python train.py --model="sound classifier" --dataset="short read English sentences (LibriTTS-R)" --train_examples=26041 --gain_aug_db=6 --time_shift_ms=50 --input="log_mel" --spec_augment=false --arch="resnet_bottleneck" --residual_init="scaled_by_depth" --lr=0.0014 --beta1=0.9 --eps=1e-08 --ema_decay=0.995 --warmup_steps=1090
Rows from block 9 of a small sound classifier, named by matrix and row number. Rows with one number belong to one channel. Each number is 500 + 25 x the weight over its row's rms, rounded and kept within 0 to 999. All counts start at 0. Numbers have three digits each.
After each channel's rows are labels from the 100 clips, of 14976, where the channel reaches its highest value: "strongest on" is what is common among them. Only what is clearly more common there than usual is listed. The data: short read English sentences (LibriTTS-R). In brackets: how many of the 100.
# convs1: 3x3 conv (model.blocks.9.convs.1.weight, 256x256x3x3, each kernel summed), inputs 86-171
# convs2: expand pointwise conv (model.blocks.9.convs.2.weight, 1024x256x1x1, transposed), outputs 79-157

convs1.177:463471462455487489501525526482502462453523513455473516507508510468506497523467484461487496542451467527523528531444452529523447466528468515467498499480517484486444481522506446518500507468480461489515455481518515511518476500501488496512519480519499498460494508
convs2.177:494538497501504509488494472531469539495520514533490494424519504521555475438489522491499468491553486476510487502478503479503530484484464495499485452510514501506455513557522476530466479527512529495485492489441502522473493496485524453495479
strongest on: voice: female (100)

convs1.203:477494495441487476464485525451493496485501491466492497471469481491472454471499479513512485506496498463467465462422480506501491492528493499498494493470464486494447466508496450479481487495472483491524481510478460498482488479467478523502499498474486516483494480
convs2.203:533498507472451495523484484475537471518445469497477507566481521483456513485455525540494517473474546536503523559465510509487478463469473533506484514446513524460484469478488523508465527494487447484486449464549494471507518483518489520511497
strongest on: voice: female (100)

convs1.12:465472514483504505493494484466447522504466506502496530506484514481507464522517498511447511483481492518515522526481484504499462486527485526531512469466513499470493463476518482440487507495503464525526472503441519517475492503443521533505526455518456468460502509
convs2.12:496495472552515581496528473474535512487474505468535492506525543532504490483492497521552467475484521503510524510466506492469497495462486504491466502495474503498477531479481519537478498500446527505460490487488512493520532563542504522511479
strongest on: voice: female (100)

convs1.173:487508520494513535483501499457477522529471516476519506493484519514503484502524508528437513503520530497508501487476520476488501511512524506528523464457493513515482429511526502434476513523494490527519475493450501508473511473425516522523522444529443496470523532
convs2.173:486465457479490525517501475457531490518482489483521501509441479499469536470477531517534481484484524512549536497461523455495482479465438533518483540484509488542488498514479531508473483510491505468504452504501494494547547487522478521520488
strongest on: voice: female (100)

convs1.85:477480497516482506528497472479467496458453482523483512495477511465493515543499493454479500477457480540538541547503475492481469463506461489508501483510531486469511479463499513462522490450535479510502486476474553508483482540475509502479522482507488457496491502
convs2.85:456478487541498528502499495502473492483527498502531435489472490511522515492469492470514484518481510479478497522499493526456440533481486468487451485543512502524479487499487466493479500495419516505484524504467507500485516496484521483499461
strongest on: voice: female (100)

convs1.138:510497496489512460464522498466479486486512506517522492478490498509489504446485492509501490503499503442442438440484501512520507511525519512471478481495457506509483491507505486492524497502498509489517503499496436515499513489497486455502504504504502468497503486
convs2.138:535505494482489499535515517504503534499493512513468545569510505510501505498526487515474497478504525465493511509483503493538543490523507567487515464513496466441472509484504509512525482544515535556493550495502527523501505480491506474476497
strongest on: voice: male (99)

convs1.56:495511466492499466495498488493485466481519499509491512489500478496478489434473494488530467487498489443431433425495501503512501498488501499449472495513458491492495503494503495513486484497500499469505502502506421495503500468503467510507484514499519501498490504
convs2.56:467501496491495484494459465510496490472505543503476495499478504489506517529514517511497489562514470496470475512494504521500504506539495502517510504470498498529533489529488524485476438524510500512485474473484516499494486453475519513522531
strongest on: voice: male (98)

convs1.20:512523464500505486538491460533506495495506457523532572501516519513507538523489544549501509415513489525507546528499495520510491506483513507472471511545528514480520483435521521534492494503486522475484520533519513501525525523494490534474495503499497531507491510
convs2.20:499532472480482488477467460534509486484516550524500468487491491464511494503535502480476535525559487540482455473544500506516524524529464457536499511526552463513515506499500511498478459510516470468474471513479489476475487525459487504516506
strongest on: voice: male (97)

convs1.218:498495459503425475500491521471487493509435463519500475488503506492490510488464497522554502486491460491493497490525469485440484502513495456463480496509501510497516489514476514440495468496522493480482504499479495501457512474487487488460494541475533469508459457
convs2.218:503472526507512493504450469463525495442513460439433517505473515507449492513496485500483466450463531511496521523471488510495518474508493519525515524479481510491495519461460500524536543527477499475452495464529477468564477492505486514529530
strongest on: voice: male (99)

convs1.107:525527465546478489541520475515499482497462511558517528485480522519480529502483523495527489489511495507501499497531527468459525518483505476482477498531517516500542518469508557471521480511550527473503539492487495521471520511498487520489524529516514498533506524
convs2.107:475515517479505484510505513468515480493547540497488479487474512467490538483512520505461517519515462515525513513543480519496457535514490478494488518534514515483521494519473504479453449497503498496459490477515512532514489493511513483427452
strongest on: voice: male (99)

convs1.248:474477479455492471445514518487516472457518489479481509496504490470493478458482480483512493512475483465461457451444467523515474480512479508461492509474455480488455492521484450532507490475470468487503477508513450496512483491503487488500502507483510516470484474
convs2.248:540492479491492464478497500540504517507495534520519497510517503502548481499479482514463494479494517535490444552480506470517530481482494498493513458469507527494448464515542461533521475505498520513494504452512515516441480500470476458518517
strongest on: voice: male (100)

convs1.185:512518447520481477522510444506491453473477500542522530484479522506470531495463526507533487470505466500487493476519499456485517513466510478448462481533508509478526512436494541465526469497539514463491522480482485504466527513506473516496503534508510488523498497
convs2.185:486544486478479491482497487487520450486518540495487472479462499467470487493499498510480526519515480531497466523529510496527472553538487484524467510542529510452513503513506515485492470489526463491454482468512500498524501501486478496442494
strongest on: voice: male (100)

convs1.200:465455504495496484495496490469450499479473496497478521510490499462521479524498491491440526482457476524523530536484458503494456471520466506511520473468520479457499469465506501451498513473506461523521470478445516501489477508452529512503521439509453457465492501
convs2.200:497510452558555537476525455469516497500480501494499462476511538509509501482496507520533507477471494508496504536476526493505481515462468472508460490486475521507485506471485520537476504516461533513451500508490517510488511539523515497502481
strongest on: voice: female (100)

convs1.237:503508435485476477520499473506486434439486507504479506479484494491459509485449508476524459508490491482484475462479504460485535499445488491441459499531500486496503518476490512497507457476512517458468517486500463477478501500513453496500472532500520493515503494
convs2.237:522499505475499502473476476488505460455513515470473502471482507480500497509502510505465529533494480523491463514533502530495488540507468484508509509522505509493555446518489463501465469476490471510487478458494492505465497480485490486438503
strongest on: voice: male (100)

convs1.133:482491511518500517473539506469477520520474516504529513491468545511495511509502508534438512501507516492509512491503508502493486506538534513508495475465498546523502442490537512443533508518517486513520464492449510537464555486428519510513535448526435477470531521
convs2.133:516508521509488524507491485487479495469479522520538472494479495504501533511498525506528438487533535494551522494470517504480491486488469546511484508476485500507500503508511547506506545505515474483529494518469475489552541487545477538511500
strongest on: voice: female (100)

convs1.11:472465500491495487489490492484467487450477484510492530523508525459519502527491496473466517485457462523521531535492453524507439465526480509506512489487519500465494472459520486490509512467521477524521470483477534505510494524472514502486534456531466462477492502
convs2.11:487459456538479545477527456509495503497522478527517485514510525530531491473499505498519471480525504499478474515468530472485509465479451478487472487516522510555460514500505502524493530520478518489479484515467501531476504520503488481476485
strongest on: voice: female (100)

convs1.243:481511473450483484493475488531540483474527460468484537503509488501491489470477491513513486473508472481467467464466450522517459482479490490463488514493470494471454512496501453543438492507453472491484481543538455495522494477532490528476498504467513551475458475
convs2.243:476500518483481470514499448529486476484502498495467490501476480457471521501511514496468515532529507531507429549497496470535477479510448479518508513492526566504499477508474501503469468503538480475481494455480513488486477481465497485528551
strongest on: voice: male (76)

convs1.101:465459502500495487502501486465467489455468482517489529507492530465514497531497505484458509474453467523526527528487461515497450466528485507504522477486514497477505461450512498462506521465521469531524474487465528518495496518459521512494536449513466458471494506
convs2.101:484483480553530523479520467525508498511522512503525443444510538536551497471476470514543500495499499486506499517459521508512491488495485463500474503522488500542464506484493496518504500501458533505469510497493506529485529530515517464524472
strongest on: voice: female (100)

convs1.15:463450502502497499500514501475472497463477495509477518518499510455519492538500496478455521495452479525523531538491454520499456467529461514517522484479519494471501464465517500469521519459517462533525472482460535510500490522457519501503532444527457460473503510
convs2.15:499479444547522525466543465497532502484490486512516460481530559541511504481488483525536477495496493514507499505471533469492472503470469472479467473524483525536471498473510491532501470502448532496462522491510511519485506525483493476523491
strongest on: voice: female (100)

convs1.164:525515499485501523537459485495513499484520496435478438505512452523513500496502505460520494503519517488489500499508511472490501512447512475491500507543499486510497505500461480517424508513442526485447520483510501455523488481516484463483456502469524504533503495
convs2.164:510477515511484522497456514479464476502504497514503476483492485491504537496500527485502472476485454461477511499502460509426475515481488473468500522523475498501527431504465482456472500490470499506502484458466451501505513486485507540481485
strongest on: voice: female (90)

convs1.251:494511480472473500445466499474493490517471486471476460483474453519492458468492471487472495499526515457468471462486512477462501507485496481479518484457441460496474485517477476474458501523482490510479498495488464467467461480478505501484482468475466500482479481
convs2.251:508441489524479493526523492482547490521468509507492536547488487491495529467464492515510458490490512504520518485424490414481493488463466511532522523505469490513456503446496508492488499498518505529509484491511545473523518496541557511495496
strongest on: voice: female (100)

convs1.253:511517475466472503546483471515511496479511455466500501507512523519502539537483539508520491496521457529534533530474484492499490512470520491481477508544540499507477513479468471528477485522482519481461500503514528480507516521513488516448496523452520496506464467
convs2.253:497517473497494506501482502470445500474531506544522435439539502516526495498512522472513505466524498465459491502539503516439469519501495472474456477540496485522547495505485471495481511497491514475516484497506439514471483520480459478480455
strongest on: voice: male (97)

convs1.75:493538467471493489456452505496499465526503477478498479516511453533526456471468487517486514496539489461471489487476515495508503528494516458461541480468448485500478488526478478504443525538473500521494483515491464451511465445485529521482468483470493515477473480
convs2.75:477489499452488494512489477530525497505502502485505503493476488446459537465490457511499509517531515553539523465453500457509511472468455529493484537482531526527491493478490510487487452486502483446481458527501516484541537464538506532507502
strongest on: voice: female (100)

convs1.25:528527471544490447496524517516497482500490492553540522475487521512483561487470540531513488489503462481480481475540498526501523522526538528460484497524501531516536500479536537476541490507542539481529526520496470521502531523484487514495524523530500495534506513
convs2.25:468523530512524514516514522503529524427540509514504477505523547500497498502544457482502472519464513479495537455540522497496540522521490505527485470548509477519531517457484489509516506547502530495506477500510508505493508494505512508479519
strongest on: voice: male (100)

convs1.131:473502497496517486476501498483479493484521510500468470495503483487502457461506448466548497518492504455460452450506505499525514488509480484491498485485467483492493509506502501503498507490484483494513479470502454494514480455515485449521492542506536476486505495
convs2.131:531503438484474475477472488480478465481515495497453524493498520467489460473523476486480506490500481477467491529507512554500527474483504535494487432477535469496514514468503470515481494552480481544428480463503526508496444505491509484486512
strongest on: voice: male (99)

convs1.10:490517494472487505449475500461473501530472503472499493496484485522503456479513494529458507496534509471487482487457510488487495516521516492500519475460461491503474444506507478454467505528488496518512482506451476484479484460446515524502506466507458491469498508
convs2.10:512470456484464521511484454483487487507464529511516501512495484465488537466502537532509500500473495529550519530478504447502489500486426519516550526479513506524505500489513543494468476516507469450507423487502483469540566466550493532482495
strongest on: voice: female (100)

convs1.104:502479480516491509531494475499512541470537466499517496476481511498488581537505553500508480483486493524526515513542460517496468487469513520488485477532533529501536506480482499537477507494517495491467492482509537505506533552522478490470512491460516487510486475
convs2.104:527467496505523493519501498475477494505504525534494473475522488526534520504486503463505470493479511486472505500498489501460463484472502476463451497533451444530496499482479475487499499484454508525521536502479436514478509521476440507500458
strongest on: voice: female (92)

convs1.108:480457504517486486492480475486473497457457481532492502506490504463508513521497512480441514480454468519518523529510445503488442467496463483517517489490512466457526482456491512458527503461532477517502491479466522491491467540465522526480510432492454470492480477
convs2.108:453467490533537519498567470489528502462511491505494479466503540543542535480484495517513481510470511476522507469450520465504465504471461494487503506511487529518496488449464488535463486525468556523456499496464500513505501498540514495486507
strongest on: voice: female (100)

convs1.161:510470491496486547491444490521530505486491479511527442482469466479479519519513529483468491495496515503503514517527492474438474507477470487505477491505508475451515522517470504518521482490519499483443535489521515440475446573522475488477474465453480520521501493
convs2.161:454469519516516491508542492470512490477495471491503494509519522518518483449468473515497491520459511492500501423472516501487443490481491522459481522499487486524485485462439463495499489490484534524504482474501465523480508520504501470489482
strongest on: voice: male (100)

convs1.64:517497506551483525531529485534532539493498489544527504514523541491503577513512552498510500492489496512513510516539487509469509500476511513515496517554528536479554499465516535525536499474550535494465515509513524523514524550500517515472538512509497507532497521
convs2.64:441503507483515501512518497477447459487537528534499457474507467509536513527493476440511514531485494481464497468506477511487491508485511489461491476518512461533508481483444486481489507482459504500493525530475429535456499514467463494513503
strongest on: voice: male (91)

convs1.157:514533474470469517477454503472517480550476482452499482481481464547489455485480497529468482493549525470488495482476530486469508539487529507492498478474475487525470467528478476463440487555467506493465508541472490479468493464464487520486479470460473526496484485
convs2.157:510407463477480498499478456451489474540471450489508510551502490472484565466487512513509475481504503521505500529464498475507473495458498501493528555466497459520463490455477510499491479525516452478497474465518476492501506484509536513483515
strongest on: voice: female (100)

convs1.121:498515494499495509430464501462475496530481516484509448488475464520507489470509496503452506503533531459465476475494539483476507523511499484486517459463450481506491464518503493455477519530507510534511493497465460458472472478456515518512493449517451497492508509
convs2.121:458457479501470527522487503469478483493474479505526522515491479486492578483478481498498471481463538507534509470485504446482496489459446523511474546487487497504484496480473545481455470502489483461521449476504480504567561497550516539483474
strongest on: voice: female (100)

convs1.225:469462513495496491494495479464466512457454489510498511518492511469518507528505507494445515472467475529517524539484460507492448477512483496519522481486510488467493471455513493444517509471526470525509474488459530506488489530455524511488522445506456459482495508
convs2.225:494488489541502532482532465506499506481500505500525463495537507550537500480463483490546474497493530493486496494459542462485484477490458493519487478511466522557465479488499511535493498542470534499483516516480499522518529522504550489511487
strongest on: voice: female (100)

convs1.188:465459500504483489494490484481474496455483481511485517516502511456518505526487498478452517477452464525525530538490454512496447466515465499499524489485514488460510470457508501469510515448523481528504479480474523502509487523468529513482521445506462461482481490
convs2.188:519483503544532516502558445499508517507494527528515440482539550541532492478476520496515493493494505491503491505459519461513472496457445474482509490532495515531493502474494484512467468514461555490494508485480499515495496553525536483491473
strongest on: voice: female (100)