From a checkpoint of a small sound classifier: arch resnet_bottleneck, norm batchnorm.
Rows from block 7 of a small sound classifier, named by matrix and row number. Rows with one number belong to one channel. Each number is 128 + 32 x the weight over its row's rms, rounded and kept within 0 to 255. All counts start at 0. Numbers have three digits each.
After each channel's rows are labels from the 100 clips, of 14976, where the channel reaches its highest value: "top examples" is what is common among them; "band" is the frequency band that holds the peak. Only what is clearly more common there than usual is listed. The data: short read English sentences (LibriTTS-R). In brackets: how many of the 100.
# convs1: 3x3 conv, stride 2 (model.blocks.7.convs.1.weight, 256x256x3x3, each kernel summed), inputs 172-255
# convs2: expand pointwise conv (model.blocks.7.convs.2.weight, 1024x256x1x1, transposed), outputs 172-257

convs1.217:078098073129135105075094151114140078130136115101117166147107165123136098156103122160077125161129100153144107172138148126094133134080061086102152083164030099134125067125083107071154087155043165117154098085112117116108168060126114129054171097186089123080
convs2.217:094149115137120129139139105112134123135094141121086143130130135136104158076166074102131097058153105168178113159168108111107145145110168137080120151186146116130092104138150144155158153082125127180150131065121115157134131125110090113140153122124235138122161118
top examples: voice: female (93)
band: 250 to 500 Hz (100)

convs1.180:116091148085113077096103152108188167094151182169148145161092150178148074100070137118111131093113103153100139095085132091113174115157125103158176105139107119057170116091105124137098100134145164091139084118127099101113085132097074115126149128102105058119
convs2.180:113138085119134129108125138090136128147116123164140165122087113117121152093147098168085124066084169111108116154105113102102173118123173086116107136156171155162111092114133126222161105124092103161119174119144133086106104091150065147186163136093117091059108068
top examples: voice: female (83)
band: 1000 to 2000 Hz (100)

convs1.102:146112172139034123132170118172089158134141089106137126053134059138061132114121158112100115172181177073148124166129124168106118154143137130181076154047141145143124152125151139126162163118122135157077165170128172132154123173148157131139072112148158158159
convs2.102:091083157179094120125132116079113148191135103141148155100139116113131124183130152146130101171139102123113173134153080106156142102110096145096093129129120162086127132081104185097099129161145162120132115135137146090109098086140041170064128023036123082089134145
top examples: voice: male (74)
band: 2000 to 4000 Hz (59)

convs1.34:141110148128096132099112125134085127121131093106124100058129105091057143079103133079139085155135134055107098112100105122083096119134100127159037123020132138099125119128114109124150134148135164108120114120122131120134115147129091107124070122116131128107
convs2.34:114094120116114171169153116168113137171098126109048141142135099174148122146053098173142123093069123075104114121105071090137126130114094116137093158138080171095097106130106177095118094087132155106125174108077140106133153062133118123107144086136125078116050157
top examples: voice: male (91)
band: 2000 to 4000 Hz (91)

convs1.216:169083108087129110163157109168187172094148166126149146168105156199151112130149128120185170093083146186085114138118166126144174130188165174156147184181162136130170159131150146180114097132160125121192103169145156149085094156098109119153193161105174146173
convs2.216:116162069100130089156106082123118110101102157212128100156078134137121147105145119111111148090174115165135148069190098086109151095143157072132107120123115130163147145073126107129159107078074121160136102140117147140146094127113156115114156099144146115069131054
top examples: voice: female (96)
band: 250 to 500 Hz (88)

convs1.120:166185123089109119138197102157122140088126111115112144130119096110155124188161132164135106133165159123114140087121123127145146153139159176132123182135124185081140189090153111159079121060097072135170095155177160144111121177094128128149175191142119127176
convs2.120:114149129206112118086095135184139131133176149134144134062113175123113116170154139081115103086161162149176183133104151179153132221185109116168170074191138102157144163145150159138190172116095186160107085152139139127174115159178063159194135174164143092117156154
top examples: voice: female (88)
band: 2000 to 4000 Hz (52)

convs1.52:133078167069079127124154096160131097053093090056107173107115022094125138109162145096141102138176189108082103173115125113106156149107121200118123153144113123095115157142122102122163100123087090087128088155118153118147075172115105122093142117113149209160
convs2.52:139108083102102129083148149119120110172128127123120161129130161133147155161149139130174140213159041138095158160155141139135136137133146122169091133124135089118111140056145128100124170158149146153012106147156136148127165100139144168102128081110139132168127089
top examples: voice: female (96)
band: 250 to 500 Hz (67)

convs1.226:102158174157095171095170142115050147157103087091128070097180095085103166161086147135145124134131108094136116092165097155123079120101102095131088115087141156123126185155114126144136189116092133134137192110156113084154126135186155139132059128143174138124
convs2.226:121116144213094140096130156173113141149197091121081147137130151058199133150142114095152129139129092130089151131116125173181122149161098156141138088110090102143135075127131133140076095162134145136085085178196087108113157088102128097092102156168105098102115116
top examples: voice: female (96)
band: 1000 to 2000 Hz (64)

convs1.69:131162150123060087144142083156095175106155110126171105081106102137088105131104121126075113142177135082101124080122158141085135127156112143182109137091134173116137111099129154144069138076087073170077131128146141127137104143123124131117114141129157098135
convs2.69:126153157176089106082041099142101192123162117172134157066141154129154140135148144080131138190198089088092174157105119126136068146134088206118109075126162105155117110108202157103114137152132173180085128190140134119110126157140103073100119115096153101083176103
top examples: voice: female (98); the word "he" (27)
band: 2000 to 4000 Hz (94)

convs1.96:093101136120119125157136051116134119125101139171111196102113139130098120054149066058101119092095117101135072082088085128152107061084134135094119107108115112134076091113104113099101115090117076106105119100091127175112091114096131041127127065130104097112
convs2.96:134172126118105165145159133071169150102148156112140157094137141120141149105079142159139201142082128149119208146153141150130132070076132136145126145094109108173155194107128126138104122124148135132174218111161188121104154156192111183160159113149188091177142126
top examples: voice: male (96)
band: 1000 to 2000 Hz (94)

convs1.56:175108113095048129134182100174085170072127105120147133078126081115089128093166131094105105123126184089086135114096111114120116111184139159181107185093180122114127134113167120163121112102158125146060114179162184130139090176121106106182096147116185145184
convs2.56:129134163126138096093044125102093078165159111159171146136151153116195092119137150098157139184146137105085207185128096151156168087062084121123072116117169159160121130039139144104114069183135150109096112182169158031101148065183082129099144081097122097095131113
top examples: voice: female (82)
band: 1000 to 2000 Hz (59)

convs1.44:117132118129133186112153131167159082126098143113100132136202141094115187123125132120131118151168167128166095160120074137085109117126088145106129139125054143112100124190121135117148138163087146131107119129129162145145138170160141113113126082126157164141
convs2.44:169173129140127185174117096060099115148123155121147177108096104125125110107057113129108157063055138125126162072124084079103140086146167112121122111116111192157135117162081141147129047130085133169148147097122151158142132143219131171110118102156160116050122150
top examples: voice: male (99)
band: 1000 to 2000 Hz (55)

convs1.42:121177141153135134082160130106087094156114089145097122140141112091144132157091123121135149150133091132141101124159119145095104136069072110125133088149028157121110099126075121104100119146000124138134133064114126158073133098145112091025150138128141123080
convs2.42:161168092145109133147165127188107121111111109148104069179116118144088151114130080149105077140110106150143160152140102157120154130174140125152144122126157107135124097104161080118104147097156056175095109074083129161157088140114156166123140139138174121142150138
top examples: voice: female (97)
band: 250 to 500 Hz (91)

convs1.175:127118121106143167116109110146148139114150154152119104177159168195182189156121144158170144141102151180141126175128164120147152144159147124155167136195108125097186156175157116142164125170107110117197097161157132117161140133163107131116185150125131157133
convs2.175:122146090089122113156113068144088117113091135154109098082058095121123165118106091164069121082123142138146104075163074060125174120148142106107149125136119117158132127142104120139202153067040098141167115132110094166185098150141097137152142133167165122047137108
top examples: voice: female (95)
band: 250 to 500 Hz (88)

convs1.182:126098125045102145057160123110131082039093132051136103104123108070111135106115140099160112155131135106075130153100097054103140155130065134136117114113135122095087125137083069098148112146102140077143068101079124100146090175129056137111093122124110171106
convs2.182:103072185149106111129148135105110153155120129088124168138130093144164077120119139135177093100074103096083088081124086126143107131119121107098137129141081130075113071136073192143107121119138141097154159113138126072091137025182126108132135095115125132134047153
top examples: voice: male (98)
band: 2000 to 4000 Hz (85)

convs1.151:103079162136148122104059108075153141154120157103113113145139130166145145106037101117087146088082072146137096102167127151104128077085111044144149071137071066152117062153086123109105161103087097127127176066089083111123114041146153104082143085104093076057
convs2.151:121182111128100092193172117133080102075127152140080071130098147157107177099144130148128120083155086176157140156130134130080115097085157136125108140139193103167131175112144106148147154079117116145156183100114139179118108168137140179154162105174153109134110123
top examples: voice: female (97)
band: 250 to 500 Hz (100)

convs1.117:070126132137135154105119113129137130132069130139118140101139105095106152065132099076083078147104126064134095152099057130105104094102094126122097095066093120116073077143092125087150103161114123114112122097109123151110108120105112076105113051146101135093
convs2.117:122149147116145122124135134088120167191125168085176152183095101150162165182080131136140142096068138116094175119127052178163134105087175111087058184116168152152157152172155159150087105125130149172121174095120180139100071150163140187142111096158148131134119089
top examples: voice: male (95)
band: 1000 to 2000 Hz (88)

convs1.21:122108140156071162127170127143064179171134115085131118103147127144096146140073159128148100158195137100166099165162131168132063152114134119191094125063116126187126146164124096134168185155116145160154163134100136134159131138171152139083030145153152160135
convs2.21:109072127175147161140156090168128190152111119093062151107116100150172118119070111160103117105124107097084100059115012090152095136067123149057102160111168101100126091140157141086107073104053123159132108074131056084126079088073145134089104041144105116084100126
top examples: voice: male (91)
band: 2000 to 4000 Hz (92)

convs1.179:121108133144100084129108091123112124140138130098143114122092108127130073097093092105090132119112098129123124090125128151078142115113094089152122109105117116134111082095112125096114129076099105137080133126111123101133119084104120087099100108166098086093
convs2.179:101154162156124129137124186127150176187188105148089125126179155095148143122145164094151156143164070151121192155112153201109107092143104199187050115131168166114113138090204183075102121106175153200087153135150151151117135134138077117119125156132128114142147146
top examples: voice: female (92)
band: 250 to 500 Hz (69)

convs1.138:113124099088122097098124111093132133082075104132080142141086129144134099144087142142119109108151092121113062116106102110129132106073116096072131099167074109153088131112083124083116075121062063142167090079121109115077126078100095098070153102091163133103
convs2.138:210168114104071095147122122145074119115127141165053123178119138098145109106140146096139078098183075177182158143135162105084115142138140157113120118182177078137120106097178108104132184099146119188139139129103131183180123183142118143130157126154152121138154097
top examples: voice: female (97)
band: 250 to 500 Hz (53)

convs1.188:126115164137058103128110072147109161139173147117166085123111121171123102071112110097121122112152131099158134076117170155100146090159126128191142141105125134125183116111151127163121150072114095112122151141185140120122094156134133099109122146139145088131
convs2.188:131151127125099138101087138137146101116119078155125104116138223113129144133107126080122132119150065117149190117112165155109130127132144113132110058134156134149071082143165114113135142133099174154086100182175153115127131126102097122133132122066180108125165099
top examples: voice: female (92)
band: 2000 to 4000 Hz (67)

convs1.39:101158136160119164074142151125111103144122099092133126120169100099133119142087127164111130186141122107168146155152122156074154177072071104140119086109048151089136102137100132102146147163033157107162145091150133140116149081154118137030169113168121155088
convs2.39:139101130136130095152149158146086118132132115159105059130111108124115181074185111125121070167108124111178140137160166091105111162143143131146171136188189056143106069149141079134118138117108102188078128092075081143123085125124150096155134157130148160123145084
top examples: voice: female (100)
band: 2000 to 4000 Hz (96)

convs1.174:113127157098149173108096101101110139127095101114095130138182065094150169108084094089126145096104097155125052128119128127144135070092099134065138109179049113125095111171086110098106155134079090128121144090099108153122086124154135059097172107128112143096
convs2.174:187177119185132136102143102193148153129210122108128182176097108159150160142130092139119117118143085106157133135110161165159114142131136231166074183127147096163120117084157166118139186161096141133038134101143104143149140150122088113121156171121167124093155109
top examples: voice: female (96); text has "you" (35)
band: 1000 to 2000 Hz (99)

convs1.191:108166155160049117080129139151092122136137121104125101106142073106130115134082138142103091174164126066174139121124160189076136143103088109163147139108077158096158125113145109124143160112050126149108157124179148109153137121164164145056151127156156127131
convs2.191:114109125127114093099096127152124158160145123104146111100129166134137185174196142022228151191133124113169136143126163165151095184142146103175190079190172119143034096186160109103132140177134134167114133123145143106147121179141107086150100141116187113131186108
top examples: voice: female (99)
band: 2000 to 4000 Hz (98)

convs1.37:138136094139078122147137101114073125137096100128123175033118105124032117073146095075113106126111108058119087098125105128139076105128145121121050122029149124136118128111137137133104108115153106143085130127122120145121106111108129067144058125116125104129
convs2.37:052134180113126147101091162123161120120145173091129162152204142126192192115149133111147150149158084155141171125130145092168107123118124136152161111119180118130147146145134171188086148152122108139071181167159173153140153124147094170104118117116116072133168188
top examples: voice: male (90)
band: 1000 to 2000 Hz (76)

convs1.236:167101156129129109180158084152154174116118179177139153168102181196155123124129134107157185089126110190125089134137139120202151122145195154152166183178168140152121198129141168155128135117121099120189125164135146149106129171119126122148170156106153129168
convs2.236:135143118063126090108159136117087094088064134173106102169104122141097138103108072118110128094132158192128136084148122085084161101103143064108124119086118078168171135094109070138133119066132090138152136112113129154124049148100189119086150102151154151136119082
top examples: voice: female (90)
band: 1000 to 2000 Hz (53)

convs1.134:120093146108071140130205104143069115108075075091115077057134068117063182157085139136172137085125107091109124151158087144170091128116112111140103145065156126116091177163149100133145138091102095165112157146118124103141111136178158127133051138091150197152
convs2.134:106114159179114173130162140155116146171112102112119164113146118091182125153121141119146140167133132098101131141118049106163140163118133134097122123146116111112056099099133192143065132146153169103129106149156127092090143089075132113070143059096078128127109144
top examples: voice: male (94)
band: 2000 to 4000 Hz (93)

convs1.0:149124154124130072110153127120139178116114154155148108161069123156158066130076130149080164124136115174108134063147138145071137101160111084220155119144115156157131121081120146148077142060080139165119130119126126097121155097121138118134137148138145046111
convs2.0:090146081116133069158148145169069097114126120180075085109100159151096158082154084123142122089139105156119147117158119132066104136119147131133109136151184119128106131108141125178150154046177100175143128140113125111145137158143112131150153086172129130116151103
top examples: voice: female (100)
band: 250 to 500 Hz (100)

convs1.74:127079164090140157139129097136123155082124181070126109147180122126164197083136119084161151144097160167118107152144117103102178098133147165139175175157133096091125157199141121129150151139135114084131125164121146080178080169172117092158128127173144158168
convs2.74:175102109182093150104138094175167131160148080112100173160065107131169107124149126142120125115170115137096096099134067085155116139129098156114126134093158081112098078127141155108109127155120162122071110141129086109144169116076125116045108083097098123068126120
top examples: voice: female (99)
band: 1000 to 2000 Hz (100)